A small image inpainting model, trained from scratch.
Model: 5M parameters, 32-pixel images, arch unet, norm layernorm, widths [64, 64, 128, 256].
Training: adamw at rate 0.0039, 16700 steps, batches of 512.
Data: trained on aerial photos of the United States (SatlasPretrain), 203450 training examples, 42.0 epochs.
Rows from block 2 of a small image inpainting model, named by matrix and row number. Rows with one number belong to one channel. Each number is 128 + 24 x the weight over its row's rms, rounded and kept within 0 to 255. All counts start at 0. Numbers have three digits each.
After each channel's rows are labels from the 100 images, of 14848, where the channel reaches its highest value: "top examples" is what is common among them. Only what is clearly more common there than usual is listed. The data: aerial photos of the United States (SatlasPretrain).
# convs0: first 3x3 conv (model.enc.1.0.convs.0.weight, 64x64x3x3, each kernel summed), inputs 0-63
# convs1: second 3x3 conv (model.enc.1.0.convs.1.weight, 64x64x3x3, transposed, each kernel summed), outputs 0-63

convs0.9:081111130100087113087132130121148140134107129109166155119112064067130109152098118083116136149111151084135118146128124131075182124129116088128127126133152138098119138124120130119133103131109127
convs1.9:134122249156132107152136115112127121130143125158126136125125134107143137127112165160159122118115115104169151135112133143109082119146105103099138173133119154162124140123133135104141140116135118
top examples: crop field

convs0.32:050169129113138127145146168136128114137092127078095158143101126115130097071128174137148131161111097122120116111113171121153113130137122112122119101119157120138151127153132131155092101138107129
convs1.32:155105097121118121113104124114137149113137112168167139092129110092119182186127127135117134095162136166150147160132106147105118150146131175120126141075095095128111128137129104121171126141124165
top examples: building

convs0.30:108122136131115098140126140145098186124117135129132119096107165144142115132108160144123121136117114099134139096134129113098112128125093122217086178117120082167133143094124130103158114103128126
convs1.30:120111182113073141081119107136133123128115133058129119137131077130122104114123045119116098099155135134107135111145113143146138140124150140125129103102142146073123113138130125151112128134123132
top examples: building

convs0.53:105130133072116091119106106122134129158138129126153121102130050120088160141122116134117176119097136107112124145140109134101161132130064111115120136183095144131103096128128129128137149100119127
convs1.53:126085102164138118167175139103101121134135107112108073133129129142140105115119151091108120150174143105130114117085121103145124106132127167131138113117107098102120098136083192133115117158148131
top examples: crop field

convs0.8:108163119133111152112159153172164135097108139101121130186128094117134068134112111108116093134160153130134157148150124155121167128127151135141143109113144088095099102149160129158090105129116125
convs1.8:139100052128137111115115099070093137112124140101134137120101169118148166138121113170189119118138090133141116132095141146090084141152115139106128136132121162112119125127111106099146138123124136
top examples: building

convs0.59:180116126169150134147145117134111134106104135141090127141140136139155171130151120150109139107206123167107110127119114110140107128128120213128184127142152132127137134145158128127125133131154131
convs1.59:126106081134119124133115122155118121138114118155135139102082134129097039168108143120134122140124161107182147158118134136131117121090161106134102131124082105119119129137124082139133089154142130
top examples: crop field

convs0.26:111154151164126146112127110113118135130114135087145112167163084123178189085160102129156149126134079127095156084151125133127106126129091133136167141135143163126139114143131131122125124114169132
convs1.26:144117147160109109135136128142131121125112084182106135105133130118069073190141157111101128146135147123170136155107117111136118158110129082121095133110091091121103115125131094113121114137098129
top examples: crop field

convs0.22:088137136084108101117114111102133127153123107128150148083156085110106150142121142129121142118078121066118099126121126105116155129126075087115108141162105134133137092099112129085111139095106132
convs1.22:120126147176174143183126176163136126119120127130146122155137105163128133090122133099105124124062156127130170128137134107123129107132163155118159094113121124123142139151123140162099142162176138
top examples: crop field