python train.py --dataset="aerial photos of the United States (SatlasPretrain)" --crop_scale_min=0.7 --task="inpainting" --init="trunc_normal_002" --residual_init="zero_last" --optimizer="adamw" --batch_size=512
Rows from block 6 of a small image inpainting model, named by matrix and row number. Rows with one number belong to one channel. Each number is 500 + 50 x the weight over its row's rms, rounded and kept within 0 to 999. All counts start at 0. Numbers have three digits each.
After each channel's rows are labels from the 100 images, of 14848, where the channel reaches its highest value: "place" is the part of the image that holds the peak. Only what is clearly more common there than usual is listed. The data: aerial photos of the United States (SatlasPretrain). In brackets: how many of the 100, against the usual share in percent.
# convs0: first 3x3 conv (model.mid.0.convs.0.weight, 256x256x3x3, each kernel summed), inputs 128-255
# convs1: second 3x3 conv (model.mid.0.convs.1.weight, 256x256x3x3, transposed, each kernel summed), outputs 128-255

convs0.45:481543496558505545453443525400553521513511498503535507515540518565507553492501521410436514474547510500504566457510485553509531510438532504479505609459505544445455506576593499510505611632613516554380497564421463462513433532512577499548493623487504556474521502431426621443519466507555460544447535582538544461564446530467475638491565532496529505503428516430477517530468533565521506578523
convs1.45:527442556467505458526661495579446553514547523518411496494502511483479521562587505528557466579526482564508469419513538477522490485567504489548412405544487475546595525541409512497477320404439491475457532435637507524512548476556552518467527411473495474441490523558532424508538542494456574425552481452492416472424535460569532423494553449539452566436565500562493541474562490443455468506517
place: bottom left (44 vs 6.2)

convs0.24:544468508479495500480533493521497596435563417471435495453485466483487458563505499543599484568342501531493480323515499443493493506547487421506475488564531433521509498524409493602475341439465498458414509474529491523484542501488554495457502522521523513307516471511523444480478562493504542483533499460485462491491466487562575450491630400491469593299613508526519504498521496452490502566495
convs1.24:470536485545486489505599535491469575446429511472461545502451453531502484397449543488555512457461520465508478406454459557455498487461552455433413510582457535442589449527521524475586481553555469512470544524531489438449551594475514445425518544544501466459506515526502501518497442484493585475532461538449570418526507539437523555539436570423578584429518471509485459497549415444500539463491
place: top left (25 vs 6.2)

convs0.59:551507531463515482509477514508489568471525434533447503477540459554503452584510522489556445555361486526498508343495522487510512514534533503548499602478471333521513522546455521603499436473527495468365513505487432513519531495583540506510498538459578535396515485484478482529485565529473526439456525495492418486463468396562577471473537415492505583316530509477554535512523510501500581556523
convs1.59:534489479552465447539557570497510549425399487479481465496593454621511488471461507429501447465535421444533416423430492541404514557443505443489505501553460480446457487477548527460489501567542520517493471502488472485458554528443464519476489548652519511364499538514507507523522463529469533476435499579493541469500533461465521540554435550406528565400502478496527470552545437472477532516432
place: bottom centre (38 vs 12.5)

convs0.125:498462552497491481588522485507501530495541461475415497477474428500491506558566439507548503555462492526512521333484524498510530556520495462559534395462516364539482518526396479638479406473447510526409456453556459530480558431441570532456498504435494482360452488505520521530560546534495561445464508490487459505474443456583541474472550473522470602340590500525532509520556512481476494540503
convs1.125:504569467577476492454533509478480578462401524482501518513531484518519465392463550502541529439500519489505508422448446558460494483430574429422450540534467577410532438544521511419597532608547483534414519538487510443478562572482531463446507586477492461441515512481469513529487390485489571482501466572473620448519477569400508529572428579443584581435512471491489483518489479484530523500504
place: top centre (33 vs 12.5)

convs0.171:465485512493523499467475497472481465515503515516547523513410575465523529471508418515450430404511515523482525720463508419522473492498518322507542428503513556468489475499531392482519624471564503501565502546510533522513489397411462475456497434505504412708499491501525517510450452470561498513489528467498519497530516554426440545492407547510509419732437493453498536497516475493509444414516
convs1.171:512458600480515511518586488440477483598597548511462557570476526442482526518632433529469512528573542530481573574567538455566467507518529504532499463429521495524572507546451514460512412495421537493527476457554543587462503435586534474529517467375447432578478482562557516481495507480493533454576510473539504534521496522534464544486601402626461413608453514527503502503483514537489509490521
place: bottom right (25 vs 6.2)

convs0.44:548475520461506497474520500534499616426542401476476496468506498494460449543491510541592515535320509512492474335584491449493494488552499471494444570595509373533517497526477503593477296517499490440402554502526485506470518499539549491466503560551532531339533468498490447487428556487506524464549519466503462486515471461543577467482560387477484576314582510509523509497495495463492520589506
convs1.44:492474481547487413526642515506466576446365452492444495507505444537523503509537491506510430539487470510567465453415495510429562507484529436483374468569496443447547528523504445523508473463541492502404533504589487481467566544415508539458458483612513506413496491563548526570537471550494576434460460549498465388502551443541513536503442533444513530478464485502507553544618383452482523457490
place: bottom left (29 vs 6.2)

convs0.194:494480513477521509549460507492429559516503499499386504499456495487535498529527416535516387486373490587504521449406521369511486504486488518536528462489497360480502513604453467627500520429536515514440517536503473492554562416541542458488501450437571463477498494505541510518494505500505494489435522465546433450476442434505540495469406517519538522415481518456514559507579515499502500381502
convs1.194:532498452600467446501454483464516528494423505493537517524587474531487396493513506490427511458570477467530497529504497533449532508453580440459545532488491555456493497483569538418532585586514537522432491489417486569451571478488424531490470556480511474404495510549590545526468448550492574446491487560493548503502503465460513628551445512487534475425429467527478456585474409500475610471493
place: bottom right (29 vs 6.2)

convs0.145:420458504529505463536483508445465398601463554531538496469432502493562580504525476499464423500455484511506553588389500423533523548468491551496520417424503504528508497462453495507538554406462508535602429531531488443563483509521457522468494393465414437595472535492499511540618440502487457450498475477518517528515550479489413391506393575512525430602454515491431496506543498554518402407508
convs1.145:548528496501520498391414476484564508520499525549613523478536501486456492428522524495500568495563525503480555500581491515513456455522575440464572537441528570507507451534488470429555565553531505511382510474452480510476476476494560509489469540314446466524509491420445543526490456496487474457555497495486552599497446538484468518578488510521492537503564477533444495518385574543587471530575
place: middle right (30 vs 12.5)

convs0.72:531504516503495504553504493516473541495494458496415482484521436518495479535532552515560469584372502566507494353468501475499532516524480546523511475480473330515503526551405524591480361446443492462408489455516450477493558547518548502473500518460474494305489499499513507506551551534466516483464478478525426484461460411586543466488543436507499593288564525521528524504542517490488520501496
convs1.72:503557470532498483468571547499473615448422500482477514467496481553528432437464576498559488449469487516499480357435457548454494482462551452462438532554446542413540454546513501465559520575570452508391536536499472431499567589474521470426506562524530473391526528500488503540471422490501575465510474535482572435513493530423525537548441576434576624347539475487487496503512454467530512496513
place: bottom centre (33 vs 12.5)

convs0.131:490538468544471533512471526432524551456491552454540531584539478528478514449450535447484572459587550493523509415566456552463507511420504533460508628530494594433477486532621556503506577678596525542466537566448509463459470574560507453544505666531505551480561511473450560454506473462522469541502522623536600456571474588447534629547564539497556507505455491469496483480481511498499543591480
convs1.131:524477567432536484501609447562491567557564507548450504470487551413508511597577484588556487595544451552488514419492546486559486481570527468555466443484532485570580535550424483536489349368459487485440537447586518585560550405520575502481506384423546466454493521557549446516478551486505573432532507436466420511464491467589516406499548490565459570435583504535507536488523502503507480490538
place: bottom centre (39 vs 12.5)

convs0.52:521465518497478507533532490530488532489536449466414484461501420505486480558545481523557493590401498539504497330484498476501545516519476471526509414499503374527494524525389501607476383432423500488439467445543476503465564524474551520464502505489466504288486481514539497488536563531485532491491476496509444501465459448610542488492612390514477590294585508542524504508547507483481480519476
convs1.52:483579460537491504485576529484465599463433528477456531497480487521529455414455571507575507453478519498499497367437444564470491477451563479449437521562450555413549445558506522463595493574564452520436538556518493421493549596501538430426538561491508460438519514497472496510460410457499569490522462538471600423527480565409523523535449577441620621397515480484492489479512466460510506480491
place: bottom right (32 vs 6.2)

convs0.228:439467495539516484518497488469504404525495521518578512512427581447491563470506447526451494424578513490493513674502506445496519543495501453513492433480533624510530485449512487466511593441480507514619482543525538496503468430505446487519498399487481445730482497497517504530575441464563481492513499486508544516536535573449424490513396590503495415713472496470450500496519476509515429436508
convs1.228:499511539445531499473467464482519436589536556530537534524484535426468518503579514536471517546542559555463572584584515505567466441531556519471534476422505528559547487480464461432539450492506509495471532457535516539517462471530495501515490473300443444597509499505506526486474526492496477448628486462510485592508488524535471507507551463585480399617485498513460531484417531547543484478587
place: middle right (34 vs 12.5)

convs0.204:538488537475492440516537503510539571460553406485505492483519455510499500595493515523571482614356491490503488314518492563504517560542510483521465559512511415582504515472478551594470346486433495496440473491537483506526496529560521545527500532522509579388510478492485435518516591532481509368511504492474470509514497449614558396474599388476456566347573526512537483501533515495490488600505
convs1.204:467538541548519416472593526514483564460358491525489566487472456505525453442502543493571487502515475532528521469439478576458517470492600432461393484559492560457607460480513459452609446511578460508399559516571494470497544568439504500398453510501497445531516543484466509584507437521485578395530475527416540424510538520476502524548431564444532520563487463490496527527533416453544484518550
place: middle left (38 vs 12.5)

convs0.225:541470504468505440489499501489558480507502470563618477509533535508512553539478545519500456562438476448496487566491495566512501554520513509507527552478509502597521510382538532421482429417422503492578419440506515501576442568538417564560497413537506553551496497484481426549523566531470462390512500476474487555538590457544456300484465458480431460503514539512496476503502516523505473536516
convs1.225:446467541467536509480462543535503414505508474556493499440386484538446612523541502451522427461472425443500546590563481516545472526567488507476425437517527480540651449467455486502545542472476480489584462498522458476513431524498502529481500498490495508721518536440452486442558505513478485514536547436469531472490521521475458447495507515508453441702479474493394506523550477481525366534494
place: bottom right (30 vs 6.2)

convs0.141:447420538500504470496498483499511475483568471492516530478379547459500519534512326519488500459518483471492530559512519504504502581521504247521495345506575539523457478440508436596514491447493502524516419492548538585468498317386495513415496460525478428613460503506534473521523494475555543446500538480421547507540502579500484475489506522503430442667504506498507509507551477482502404520514
convs1.141:474561564503515501467476452446488470555519555527532610543454510423496498414520483514509577508562560498492612590537480548554476471493620455487489501453516607490514452511516471386653481559532506532466527507526545536489499484522560477469485500349432396663512480487496525494456460487475532474570491501448574525544467560457451540517529525553533417695442505485484524509436520523539467481600
place: top left (31 vs 6.2)

convs0.235:538411531472496495503481508504469499466511440502487518500481525501476451545514341508508432522313506555484512609548498222519513516532513467524533423506524353515544501524478480565504462352487509434506486459502497543465484378561487478480501364465519449609531469485496458535456525477519490484474547441477453486504530461579490485493422414511456473555478534469542549505543496486497542451520
convs1.235:504503492576499515487368515472525496526450550515537541524530485517500476471533483497395532487598516515502550611497488514508493515480549500467535512437485506493532503553541489431543612535486521502414474505375489500483510511502486503517462502371468471546498481494536561494468462523477498507486491515551556554539507510487481600586487496532528413572402497509504471543428468530551510471555
place: top left (25 vs 6.2)

convs0.163:529479527485484498547512498521498555478520439473427493472524417520488462552541489506550494581394503540509506327485499501501531521525501503532522472497490340529488519546409515608481405469483502474388505476533458505462562513506555510471501537470469511298491474500523518497524567533481538476478494502508442491468451434591565512480579411501492605290566511511536532508551508487483512551502
convs1.163:512550469555490475464556529486481639425412502491484518499528479551523443409453542493552500444482487488515491373440461549445495493458556429448453536566462539398509465541513500471562530583574476514389520541495493445485563570459524479431505583551525478384518520495489513539465421499494565477478490554465578425514492529417510555540441587424575622377523481481513502517517470461516534509495
place: bottom centre (45 vs 12.5)

convs0.14:527427518494500494483473508516469465473513455509550514470515511517489465533498364502496425512305509516490514699498498241513516517516513500519508490519519367505527495507488483538513486341486502428554473478478495521470480450562463489482500320485496472618529472478484456505464495490520479483474529436477469484501538457544470494484387407500477470571475541471524539504537497487498508408512
convs1.14:521473506547506478468362491499532546524518522536546513543529507504492492491552488463436509499543505588501537610522507482494481557508493506490537518418509414538535501563527454439489521503465526488322437483423486492498500519477512549518364498381468481505502493487526540560527529546493486434455499489551512555504507530500481559543521474542483434531418523496494497528502513552567492488582
place: top left (27 vs 6.2)

convs0.237:478431501488503470489491491491506444505535507507580514485425562461491550489490380521455489431511497477492514676523503487509478542510498365503489433524550592527483479411538461487512554447494493515600433490516551550491451409453458520491496421536467462692500499499518465516484489476533485481506521462470553528537558573439440460505458558508438394735469513488469497498518468504511379482507
convs1.237:468509583464547526459492455487512466567541519555513565505404525394462523525578478537490524563536505522497595606584507496570477466574575493531504467461532532548574510531469480478563415444481493490499513487526517562530458443549538484494519434330462426659495511515518499470494515480480523472583509427463478550511477511558449489504559486587485398692497495524473520504460513519536424506590
place: top centre (39 vs 12.5)

convs0.202:450479493530529472469549499489476474498537497529498503513436521486522550574501474509519447539441508493494498603423503441497519525525482501493409416490508542539577486484429474499500423324403498470568472536539519452557494514510448495489501344478495481618510500490481460543561496477526502440558480448505509523541561549556448413493464447495493476561500488513483449493514498497499465368515
convs1.202:491538554514493484450463474508514354555531505506543538482486502463503513491559534519470539528495528485479581618522461531545498510510593506463501483416508537545557463482482497456591551474482507512469482487499512512525460492529516527506455451259489487701494495452476509519540489507485466445531458482476545561516501530504492476518504532517472419698512504491484489523475530542543453486595
place: middle left (30 vs 12.5); bottom left (29 vs 6.2)

convs0.197:529477513493480505530548495545500533457526425475438495482549445508476422552543489534544531619365507538497490400490484480488555510532489510508494455533486354534504509525413503543479362431471491426449512456552503508425547560482543514450501513518417520266509472516538500476508575527494545495505474517513456494482461442617530519499628312500480565310561531522542529505540496467483506524489
convs1.197:471556494511509502460625529506452653440459507503432530476442487523513463428478549507594486449477496510510501355460474542478502488489540460493410502606480515411556472590482477509575468555585433503395531543553480445503535560475583451407543557543516468411534530498476490522466429471505575489501504511456551384506464549429499525531475570457565643390547495472484536490553472422518467514494
place: middle right (40 vs 12.5)

convs0.96:419466483537510478511500489476473391561494525519544500496394538451523573487506447513461480476492505494501519681437496463509518542490490478491462412482520575512525496446478473475528524388451497528625453522530529484538484458474437508491497355517442416663485514504515490523589441493514474496517471459501527521513552531481403433509366594504502410680465507499426497497532478522514370380492
convs1.96:509523498457517529420467477507513476554540558526561536479448511442467476464532542542498547503570542497462563557581487515557449441528555480475525487455516600543505444480465467403565512506548497505461530478524496524498483488513524479486515469324454459590534512498494517463484503471485478496653472463503534578489460578485465485588546499577494444580535496526427526477400530529553461506553
place: middle right (31 vs 12.5)

convs0.249:558423512472472490546537473536539514440533386470518494499533477479439447552497418550525564605374491528498454497578457508470556546556476532492488484546506368561519520458466513531456314390406486418471461387530533553426509482494499535512498451542411515371505474504535433503508591520472526483502487490483464535494513449631498469505623358485405507417553559539555505500515482479479450537487
convs1.249:445550507495519526490630535513432588472474513497389538492397488492515501428497557515577486447452508521495516446451438543494498486503523493471376455607470525431570458578477484488593445531557444512465554546571488452494553589491558411393572520512522440497525530539508466477490423446491591521540483496463577390503463557429493516525477572484579525528508486474470541503558414412490446475471
place: bottom right (33 vs 6.2)

convs0.37:519483525498489479546505501505526529482523441505448493467552434524495468570555500508537478597395500526502513305496505473505534542512505506506552441473499329537490511539380508617488437450490508482391487486537453506475549511515553525485500518435500522339489481493530525514560543548485520443478490511509445501478448424612548507488590430499499578282559513504547542513543504493487546543504
convs1.37:523543465559484462475515526481482642458383507487503523503532481527530456406472567511526497460497495532510496397436472535453485489456568439465455542528469515407524467545542486456569531587573497521330522512481502431491582597458509488450469567497515469359502506504512520561473417508489570454471491539502558425515506530426509544546415584433565585350503487485518503522507454485543537502536
place: bottom centre (31 vs 12.5)

convs0.162:423420473534477518556517483505419431549507488456457504475415498438491510478540403557497518528351515545510523579457465385501548516501464531492442322519514439513490515507375476579532392350439497476577477488557524487473535469483480492421506352520337377440487476519560507468563470500509481560510447445535493500484494508534439460510460515513506461513516539527455542495566489485495328409466
convs1.162:472545491508522535439578491488471579496503544508471533475462515450501477436521566539542536462513542494468540429505461525510480452505570477472435502533499615473567424588445486467606502546546474519398545536536522474494521526526578432438558505419486438490513514498474517484484432445510553507603461498495583460513436626439486506595513549492556557446575471506445522482481481472544452500526
place: top right (44 vs 6.2)

convs0.149:459469493512524470499552498487461463529547524522483502500407530453524566551502468529511452498449513516490502610470510410510500529537472474492394370486510512555569481476423460527495398348424497487567485521546519462543501469497454497500501350494486451610496492502492461546533498474526496451558489429509515530532552564521441392492431478499484465578496500502467467487525495507504441354509
convs1.149:504533536457474492456489483512498350576519526491556524485498519438506512491547529539480519515548513473477584616532470521559505491482573487476497483410500584533561460438479506417580508497493497514533484482518508538517497477531490515506473469261468480697517505476482481496504487502492509445564469510474560551503503537490498440547519502559492389699468516494447486525450503560530427498542
place: bottom left (30 vs 6.2)

convs0.35:552463515463504442508493491487557502488486417536649496528532516504467544501460510542532513572349481478508482563550477546505499532543519516499503601518503453566495521395561534438497302464445487470521470430518522520535451550539415553518498443575414544476510485483487423527469584524465472400516504468473485548542570411553466323490457422465426486499545567526525510499492517508507440567520
convs1.35:462474511466556437523684479547442488469565454545401496469409524488468542504563509504560477499452455542504491474538492507494500512582453513519340399576484425519668485492418463525492367462446439471556486485671493477495496523511520507446479488535473479528498532530510457546586493491504523416511508436491484421466544501488485418504573485510450490542558511504450571488628458436496376524463
place: bottom right (25 vs 6.2)

convs0.21:507453462480477493504502489516490432531468501515591464481505521483491560481453531533460487539379488492503478642490478456499527499519463613496476517522496525545521529396505545380495465371430491451644463456496536463519447602575400531564499389576385519505514497498513443478507529510465427512536464475518482548509594477520408368521471441491457403553484544517453482485481487525501368443477
convs1.21:427539499446575584457475529535495484520580519539490511437331526514453515472499534456573517485439529508445552468585465525572429460595461606505496492523471540510558426511427494524529504493514416483512517528514459485491389513549554439484574518460524495606537557414396495429489520442510423561565499396491542495494456586470473510513574496550524534560562484502445520427473572481543381528517
place: middle right (33 vs 12.5)

convs0.95:420495516537523494542469488455426433560514540532476520495355567473524534448503446506495450431481506549497534613407518441513494516484500449517501427467509495459514481512501442521532521457499489516534499538528477484538541400468477474421498423430452333668485526507517531541537428463539521497479495439507531489504519511422413449485376645533540447656473512475443524495538482516510435351512
convs1.95:485506511488503458445477477475507537568580558500533552525547522466496487492565472526496533534572509508486542513534492510531484477492600433481514512413534580512543502552511473380532489511525537513395499444493508589504528402517542526490455461309454424522542476505535523553459480522513536407547493510522537548513473521512479532508555479555486482533510502530431511525435514547539546464568
place: bottom centre (34 vs 12.5)

convs0.120:498449531486503489527498508483451497507522482535431509483466506496524486568535431513511374500377504534486530506434526341539511565519502498526538405436511393525553493521438463598491518337424510490506412493514480500532514406504495492466501363414580465641500496499506468563534504495518505455458520447495471485510516459565479464469426474540497491547472524481519517503573511503495526350519
convs1.120:509494503550460475494432518495531410559436561479522493485568481541525478492529494435415498494550474469497564619479452525526507548462591506444556502399463559524532495451530549369575619567445535527536439486417471477502494522529457519504494482386491479602494536473491514486525463529466487467477479536503581542526515478485488512564478504522534381638372502502504429583474463560505512470505
place: top left (36 vs 6.2)

convs0.161:566440541458492489538495509515502550471514427498452504450531474487480440571525458528531407512307497526486521363545508342533517545517525395538560461485524312538489503528409496646505432441498511484399472461500467541494527425569535499469502526415563515450501470504535471501468558521502519459482532502474428493476448431570568477488530419514476545380527522464554551511543474493490551576508
convs1.161:500506474584453467509505572462490581473387508459485517523555453580521488434453514478491497469500492454510484463423447548431490494438556471437464541517471517438561471537567548447552548592508517527431503527438498425457570630510455500470488539506493477439500504515527519526480419505492558452465474562486612435548535507455522559543423557412559522441439472507498431537519410504510533483493
place: bottom centre (36 vs 12.5); bottom left (27 vs 6.2)

convs0.226:550475535493505495560455505504499541468499435520456506494546460533472468524539488504548467564359495563510506364525506441499522525527521518519572516489485295498497528562432507591496447470504504438349498462485448516469541491554552497462500540435482487370490483487518515506527526536472504471453515489511422481471446377569542513484532447495488586324535522497547575513544517484492524565520
convs1.226:522496458571465458520542539485503598444390478473507506506567465576499466465473532487504493471500473502540436357473481523407519498441569434485475529548463503418525497534540523470520515566524503517392520497478483470445582545479496486472489534555509480315492517523532529533505448519490568448493495577503530460514504470468520572527410551407525627281525474516510461546495433478495559500518
place: bottom centre (30 vs 12.5)

convs0.102:499421525490503489491527520481484458479513488512496519504490537500509468570550411506458389497451522524478533665462495307534525536519522403514532344451504459540549475504456450548497505349469520433573457533540513502476491461499448491437500361435490467668532469494522490524519516491561519464504516472514484509528537513564459546490478404545484454651441525455525515501539477499493529389528
convs1.102:510557556502470536479356469481501513537516520488548552542531512461545478487526431546432535492504503551472601587470480519539472550473561501496554536405501483486479491568531485444592613519496541516390431493417538524528505485499552525517446486341473470547503489479509508508457446524487493522417518509531599525526448524466482515518525499534503433621402527475550497550459530560515474519532
place: middle left (32 vs 12.5); top left (29 vs 6.2)

convs0.252:519476520477506520570430497480433534500477482519469531543514536509489447455517394513489504480362512600500526624524484369495491468508534562523524514527462312455497516604524469496528499509585493420466578519500498526461510390555511449447499483452413422525520479479504542499459471477507479532451526492537474461485458414481485574489403511504525483520453538427541618507531514492501467457529
convs1.252:543487499532524514541568461498531611475481521540479492539566508505482470503551486512465477471599493567524483490529562466476546526513499469548549495527473440492458533608534438502434446534526507475352473452488478558464572442439576494502483552523493480286483465633634543497495511522509551476463536516549468516462401428490456591496513452533491507387497520516512549543524443474472631513508
place: bottom centre (30 vs 12.5)

convs0.108:499428520458506489475492495501504510471556480478552528505422576450481517497480350547504479442486496492480512676546500437501467512525512291491491470559559590499478483460570438529518519489548496491554509509508555587490477349447472486469498447529494446666507474512534453493413504450555499507530549467459524512542517560446495501490429544493468431718486497471487514497498471481506438476521
convs1.108:463473604467505508492493469448502474565559510505498563550425497413436538507538378526483504543549521488512594637595497475548509510518527478546503492452565514535523542534520505493523433485451544496538469485493520589475458416578521499514495457387431432714499458524541483471477520502486528511490516491492498506539492496559447509488575441608468361764437514514470517527504501525483455492526
place: top left (44 vs 6.2)

convs0.234:563426502446475472523536482521539472471530423493595492480540517484456481528467479538519536568389481501489458593556456516496518530564479512488478532540502460573520502399512520451472342379413470402549465418521546536460457536515434544529497408571411513428522490495516413493473595506480491468536490469476497566528570468570464429518617373485420457502536556528515488498476471498494419530494
convs1.234:421538535499567553460565532520470516472555473537412560488311516505491519439485579475587499481419535545503518470521456529480478453582479567475413452607488508466580442571465457529568430489531418462464558547565480501498488539510572416416539525505507452555516556479448501462550457427515513527544497425475530408506459596466477528503522559494545513597523494488451560471563472428552399501510
place: bottom right (29 vs 6.2)

convs0.80:551487475526505524565446492503476470505460471524577473515533493522451501429458568531514522554302500543515463591529464471466526475528486669495515600529459407491531531490525593409501399411426469421539474431446487448466478598641483504524497431546362488410516501482482465486507516516438443545492462470547460528482550387523449412526489445488486499424505551529500512490489517508504428477498
convs1.80:469497429449532490477549522539492655489511477521492454447429522554446473492481557498577500489449508581488488296556501496495493479533438544525475538530459462511555478537454494511457439514533432478345499499503441402484510554512564491458501533503496520326539503479469494527472517491524483460511489471563500494464479508480491472519533484508500695250617500497452507428492541491533439516512
place: top right (28 vs 6.2)

convs0.176:550461517521485484560485508508517492467469392525549495491587473556439446533523515492505507630290487514506497465551484469477566543526525607513528596478476331532522525499466586510499393415464493413453493429507470489443488570641523526511501473461380531374508488476496488504565546535464499438492491526506455512490499365606508458492536366483473539353522557514547519513509516511497509549514
convs1.176:519520467530524422468567539495501651441425500537491483484531484565507481457471569465572470467471496515493461302476487533453474503508520472476463530549464509453572474519529502522498478570556484493376506494506467385489547629458519519452458583544517498325518517514503513579466479529499541404509509498490506452495521501454492551517453540423525661298554481490500501503522453468528548540502
place: middle right (32 vs 12.5)

convs0.121:457498475520526490493474487482470418543499539540594498519434565461518575465473489517470492447492495510505499713450500501498492500505491497483484482504509567497506497444524451405523519415486487505593482508507538485540464468466435503493495384527439410653491519494494491530536436486509459510499482444502528518518559519431392421508382598492493415690460513502444510493507500513522384404509
convs1.121:485473536431558509451522474506510471576581537564508499483420544429445558517587524535503506525564519556464556560616543460576457484588494519512511467454541475582550495511439457467495419465475501487476489458549481545515455432530546497512503440341462467570510501503509500474533546480500476474595509401518470578484483526526433446527559475603437451587571510533415547471469546521534446492563
place: top right (36 vs 6.2)

convs0.41:494466513530496487548515500496465529512474480492441476459511438507514526534535565524547418564380505551522496322431515429500550515500466509540511451489493382508505517524391525607484407414439507485470485485551456444515568598531539514475499505494472499332481492489509525514582535543478505467473460478530432489483486430576547432486537424514514581298565516525496519505580506493487491477486
convs1.41:529589439554490501471505525505507591463392510494520504494520482540525440409439590497527524431453520469493484396447444570463464479465550465426489554527448589435523424528526515459553602604564446518388521545451491427496532590466500469466522608508556499417519524489481526526467423488496527487522473534472614473500487571396513553559421584436584613371525462497506467504467472488538524514508
place: middle left (42 vs 12.5)

convs0.116:452411482493496467519513488484492449527536492496569502484424546438503564531484415548479512480468487474503504645507489464494509554500469400497456415533554549550484502385503441502513440376439494534605437461543554524520483429422434535475498362550439442602483496518535442528517491484526495456531492458479534544535562538496415381507463556500438407658509517518456475498513472502508362440493
convs1.116:461531571479541484428500444507504478523541519540523579503406509398485504477575496541486546516495530528494612623555470533542490464542585460508474470508527520517553476525475424432614476488538465494424522497559521546511485473472570507463478484340449412636524511485508538503510465500477515464563486467458523502499479541501442510537564496567489389716481503486447565537494510488557397521579
place: top centre (37 vs 12.5)

convs0.105:516469513456539503441518502487435561451542487483505511451427568444482541480460502538562427410344503523484485545502500398519450477558490275499426481607539551509498471491533437546500350434505481425532547542524534545524494428460494458420502490566487430545531469503503450480399526444546516503548535421461492479554527537414515422490462519502500468603516508463465524486537477451503390447511
convs1.105:414466598462525542471584474506488521546625521531417563508386498484476549531619440526559523552519561521517567463526511476556511508553532496520458429479505453560589506626411415493521418408474492484418495499602488553470512446499629475454515405353428437552501479507514512476508539478502569496531459464544479506517429525553442506498576463588500553550516512534467566498529557490478481445582
place: bottom centre (31 vs 12.5)

convs0.68:550464524489499497502522510514499585438527421483429497445508488503453429551515495529578484527361510528486487313586501394495512505543512437522473494530512377531531495544426512631480337483471499448401522474531472524457529472548559488462504541459550523366515467505516461505482547495521534451530524488494452489499465483564589489485574407498477598302581502503530508502512493467492570571511
convs1.68:495513465578449469549505534486517530454357495451521495513550423535511497426421535484475510485469505422529466486425435557422518503425552476426485542534464582441519489469590580485544538591509513531534509531434506425461544618508440489480502559554500499486478486535527522502500449514485562491499457581461574464535529472465533553493405552381552491491441468502498411539496381493454536471440
place: bottom right (40 vs 6.2); middle right (32 vs 12.5)

convs0.200:542500516500514451487496492519554503466520413540620500529520516528468511514462553517550557585362493483512466479554480599483515532553529583502446627525495436592532515427554564432490314462425482443511485440512493487523455561589463535554499448558414554472518485477458446523543575507471470395532497468482478517536559443577495363497488418449425520449535553533511493497499552496506459555527
convs1.200:455485486408537433444652506544465594474456492546454469478418534485481585512512582495586417528521474562495478477532493484507507463581441489487390457570521486542599487451440419486478333471554478468446538504642480459520506552477484511432462478535483493540514493507500470518519529516509520428569493436498435443476530483495458417509439530493472457578553494488385602447560465450554440490512
place: bottom left (32 vs 6.2)

convs0.217:566510503514506503537450502508499506471445450525554497497574463541465460479494581500537488587243490539502488516522482470472516473527510619486539612539470314493507520516503526463505366440505490412441534459482475488467487588605506499472499503532397494339514496478483486479493531524450477513480495467507441495473499337557493470509509428478488537357503537508513551507502516483501469531511
convs1.217:504492451471529445476589519520459687445475486524445464474491504546468509480511557488568466482499493575508465323529518480479498489533452483521433513579492422492537506546477458527455428525555471480314519491532453394488542574472550498443480535579493508306526493507506502567499507515512534445489523476546465432468495493479490487514486499483484648273607499506467552477566491454523504518495
place: top left (26 vs 6.2)

convs0.124:481441497527479490564524489506469502522483471483442476454492426490513516547541516536526440589353504546522503368427498433502564528494455531527503407491498371524492526503374520609488386394413508492495460462561482450500556589512521525480501463505432495315473491499524517498602538547472494478480447479538445510469483433605509428493537434509498547320562518539498510507573507501483447478473
convs1.124:502595464543495504449512527505494572470422518490505518477512482528516444403466579495547531425466528471481516407465442562486472470472570463430478535524449592444523413539500504449592586602589441525382533550489478439505526579471537467445518595469535476442528530445433516524463410480496531489533484527464630473505475594388514544567438589447592602407529477486489483501476503485552504514535
place: top left (27 vs 6.2)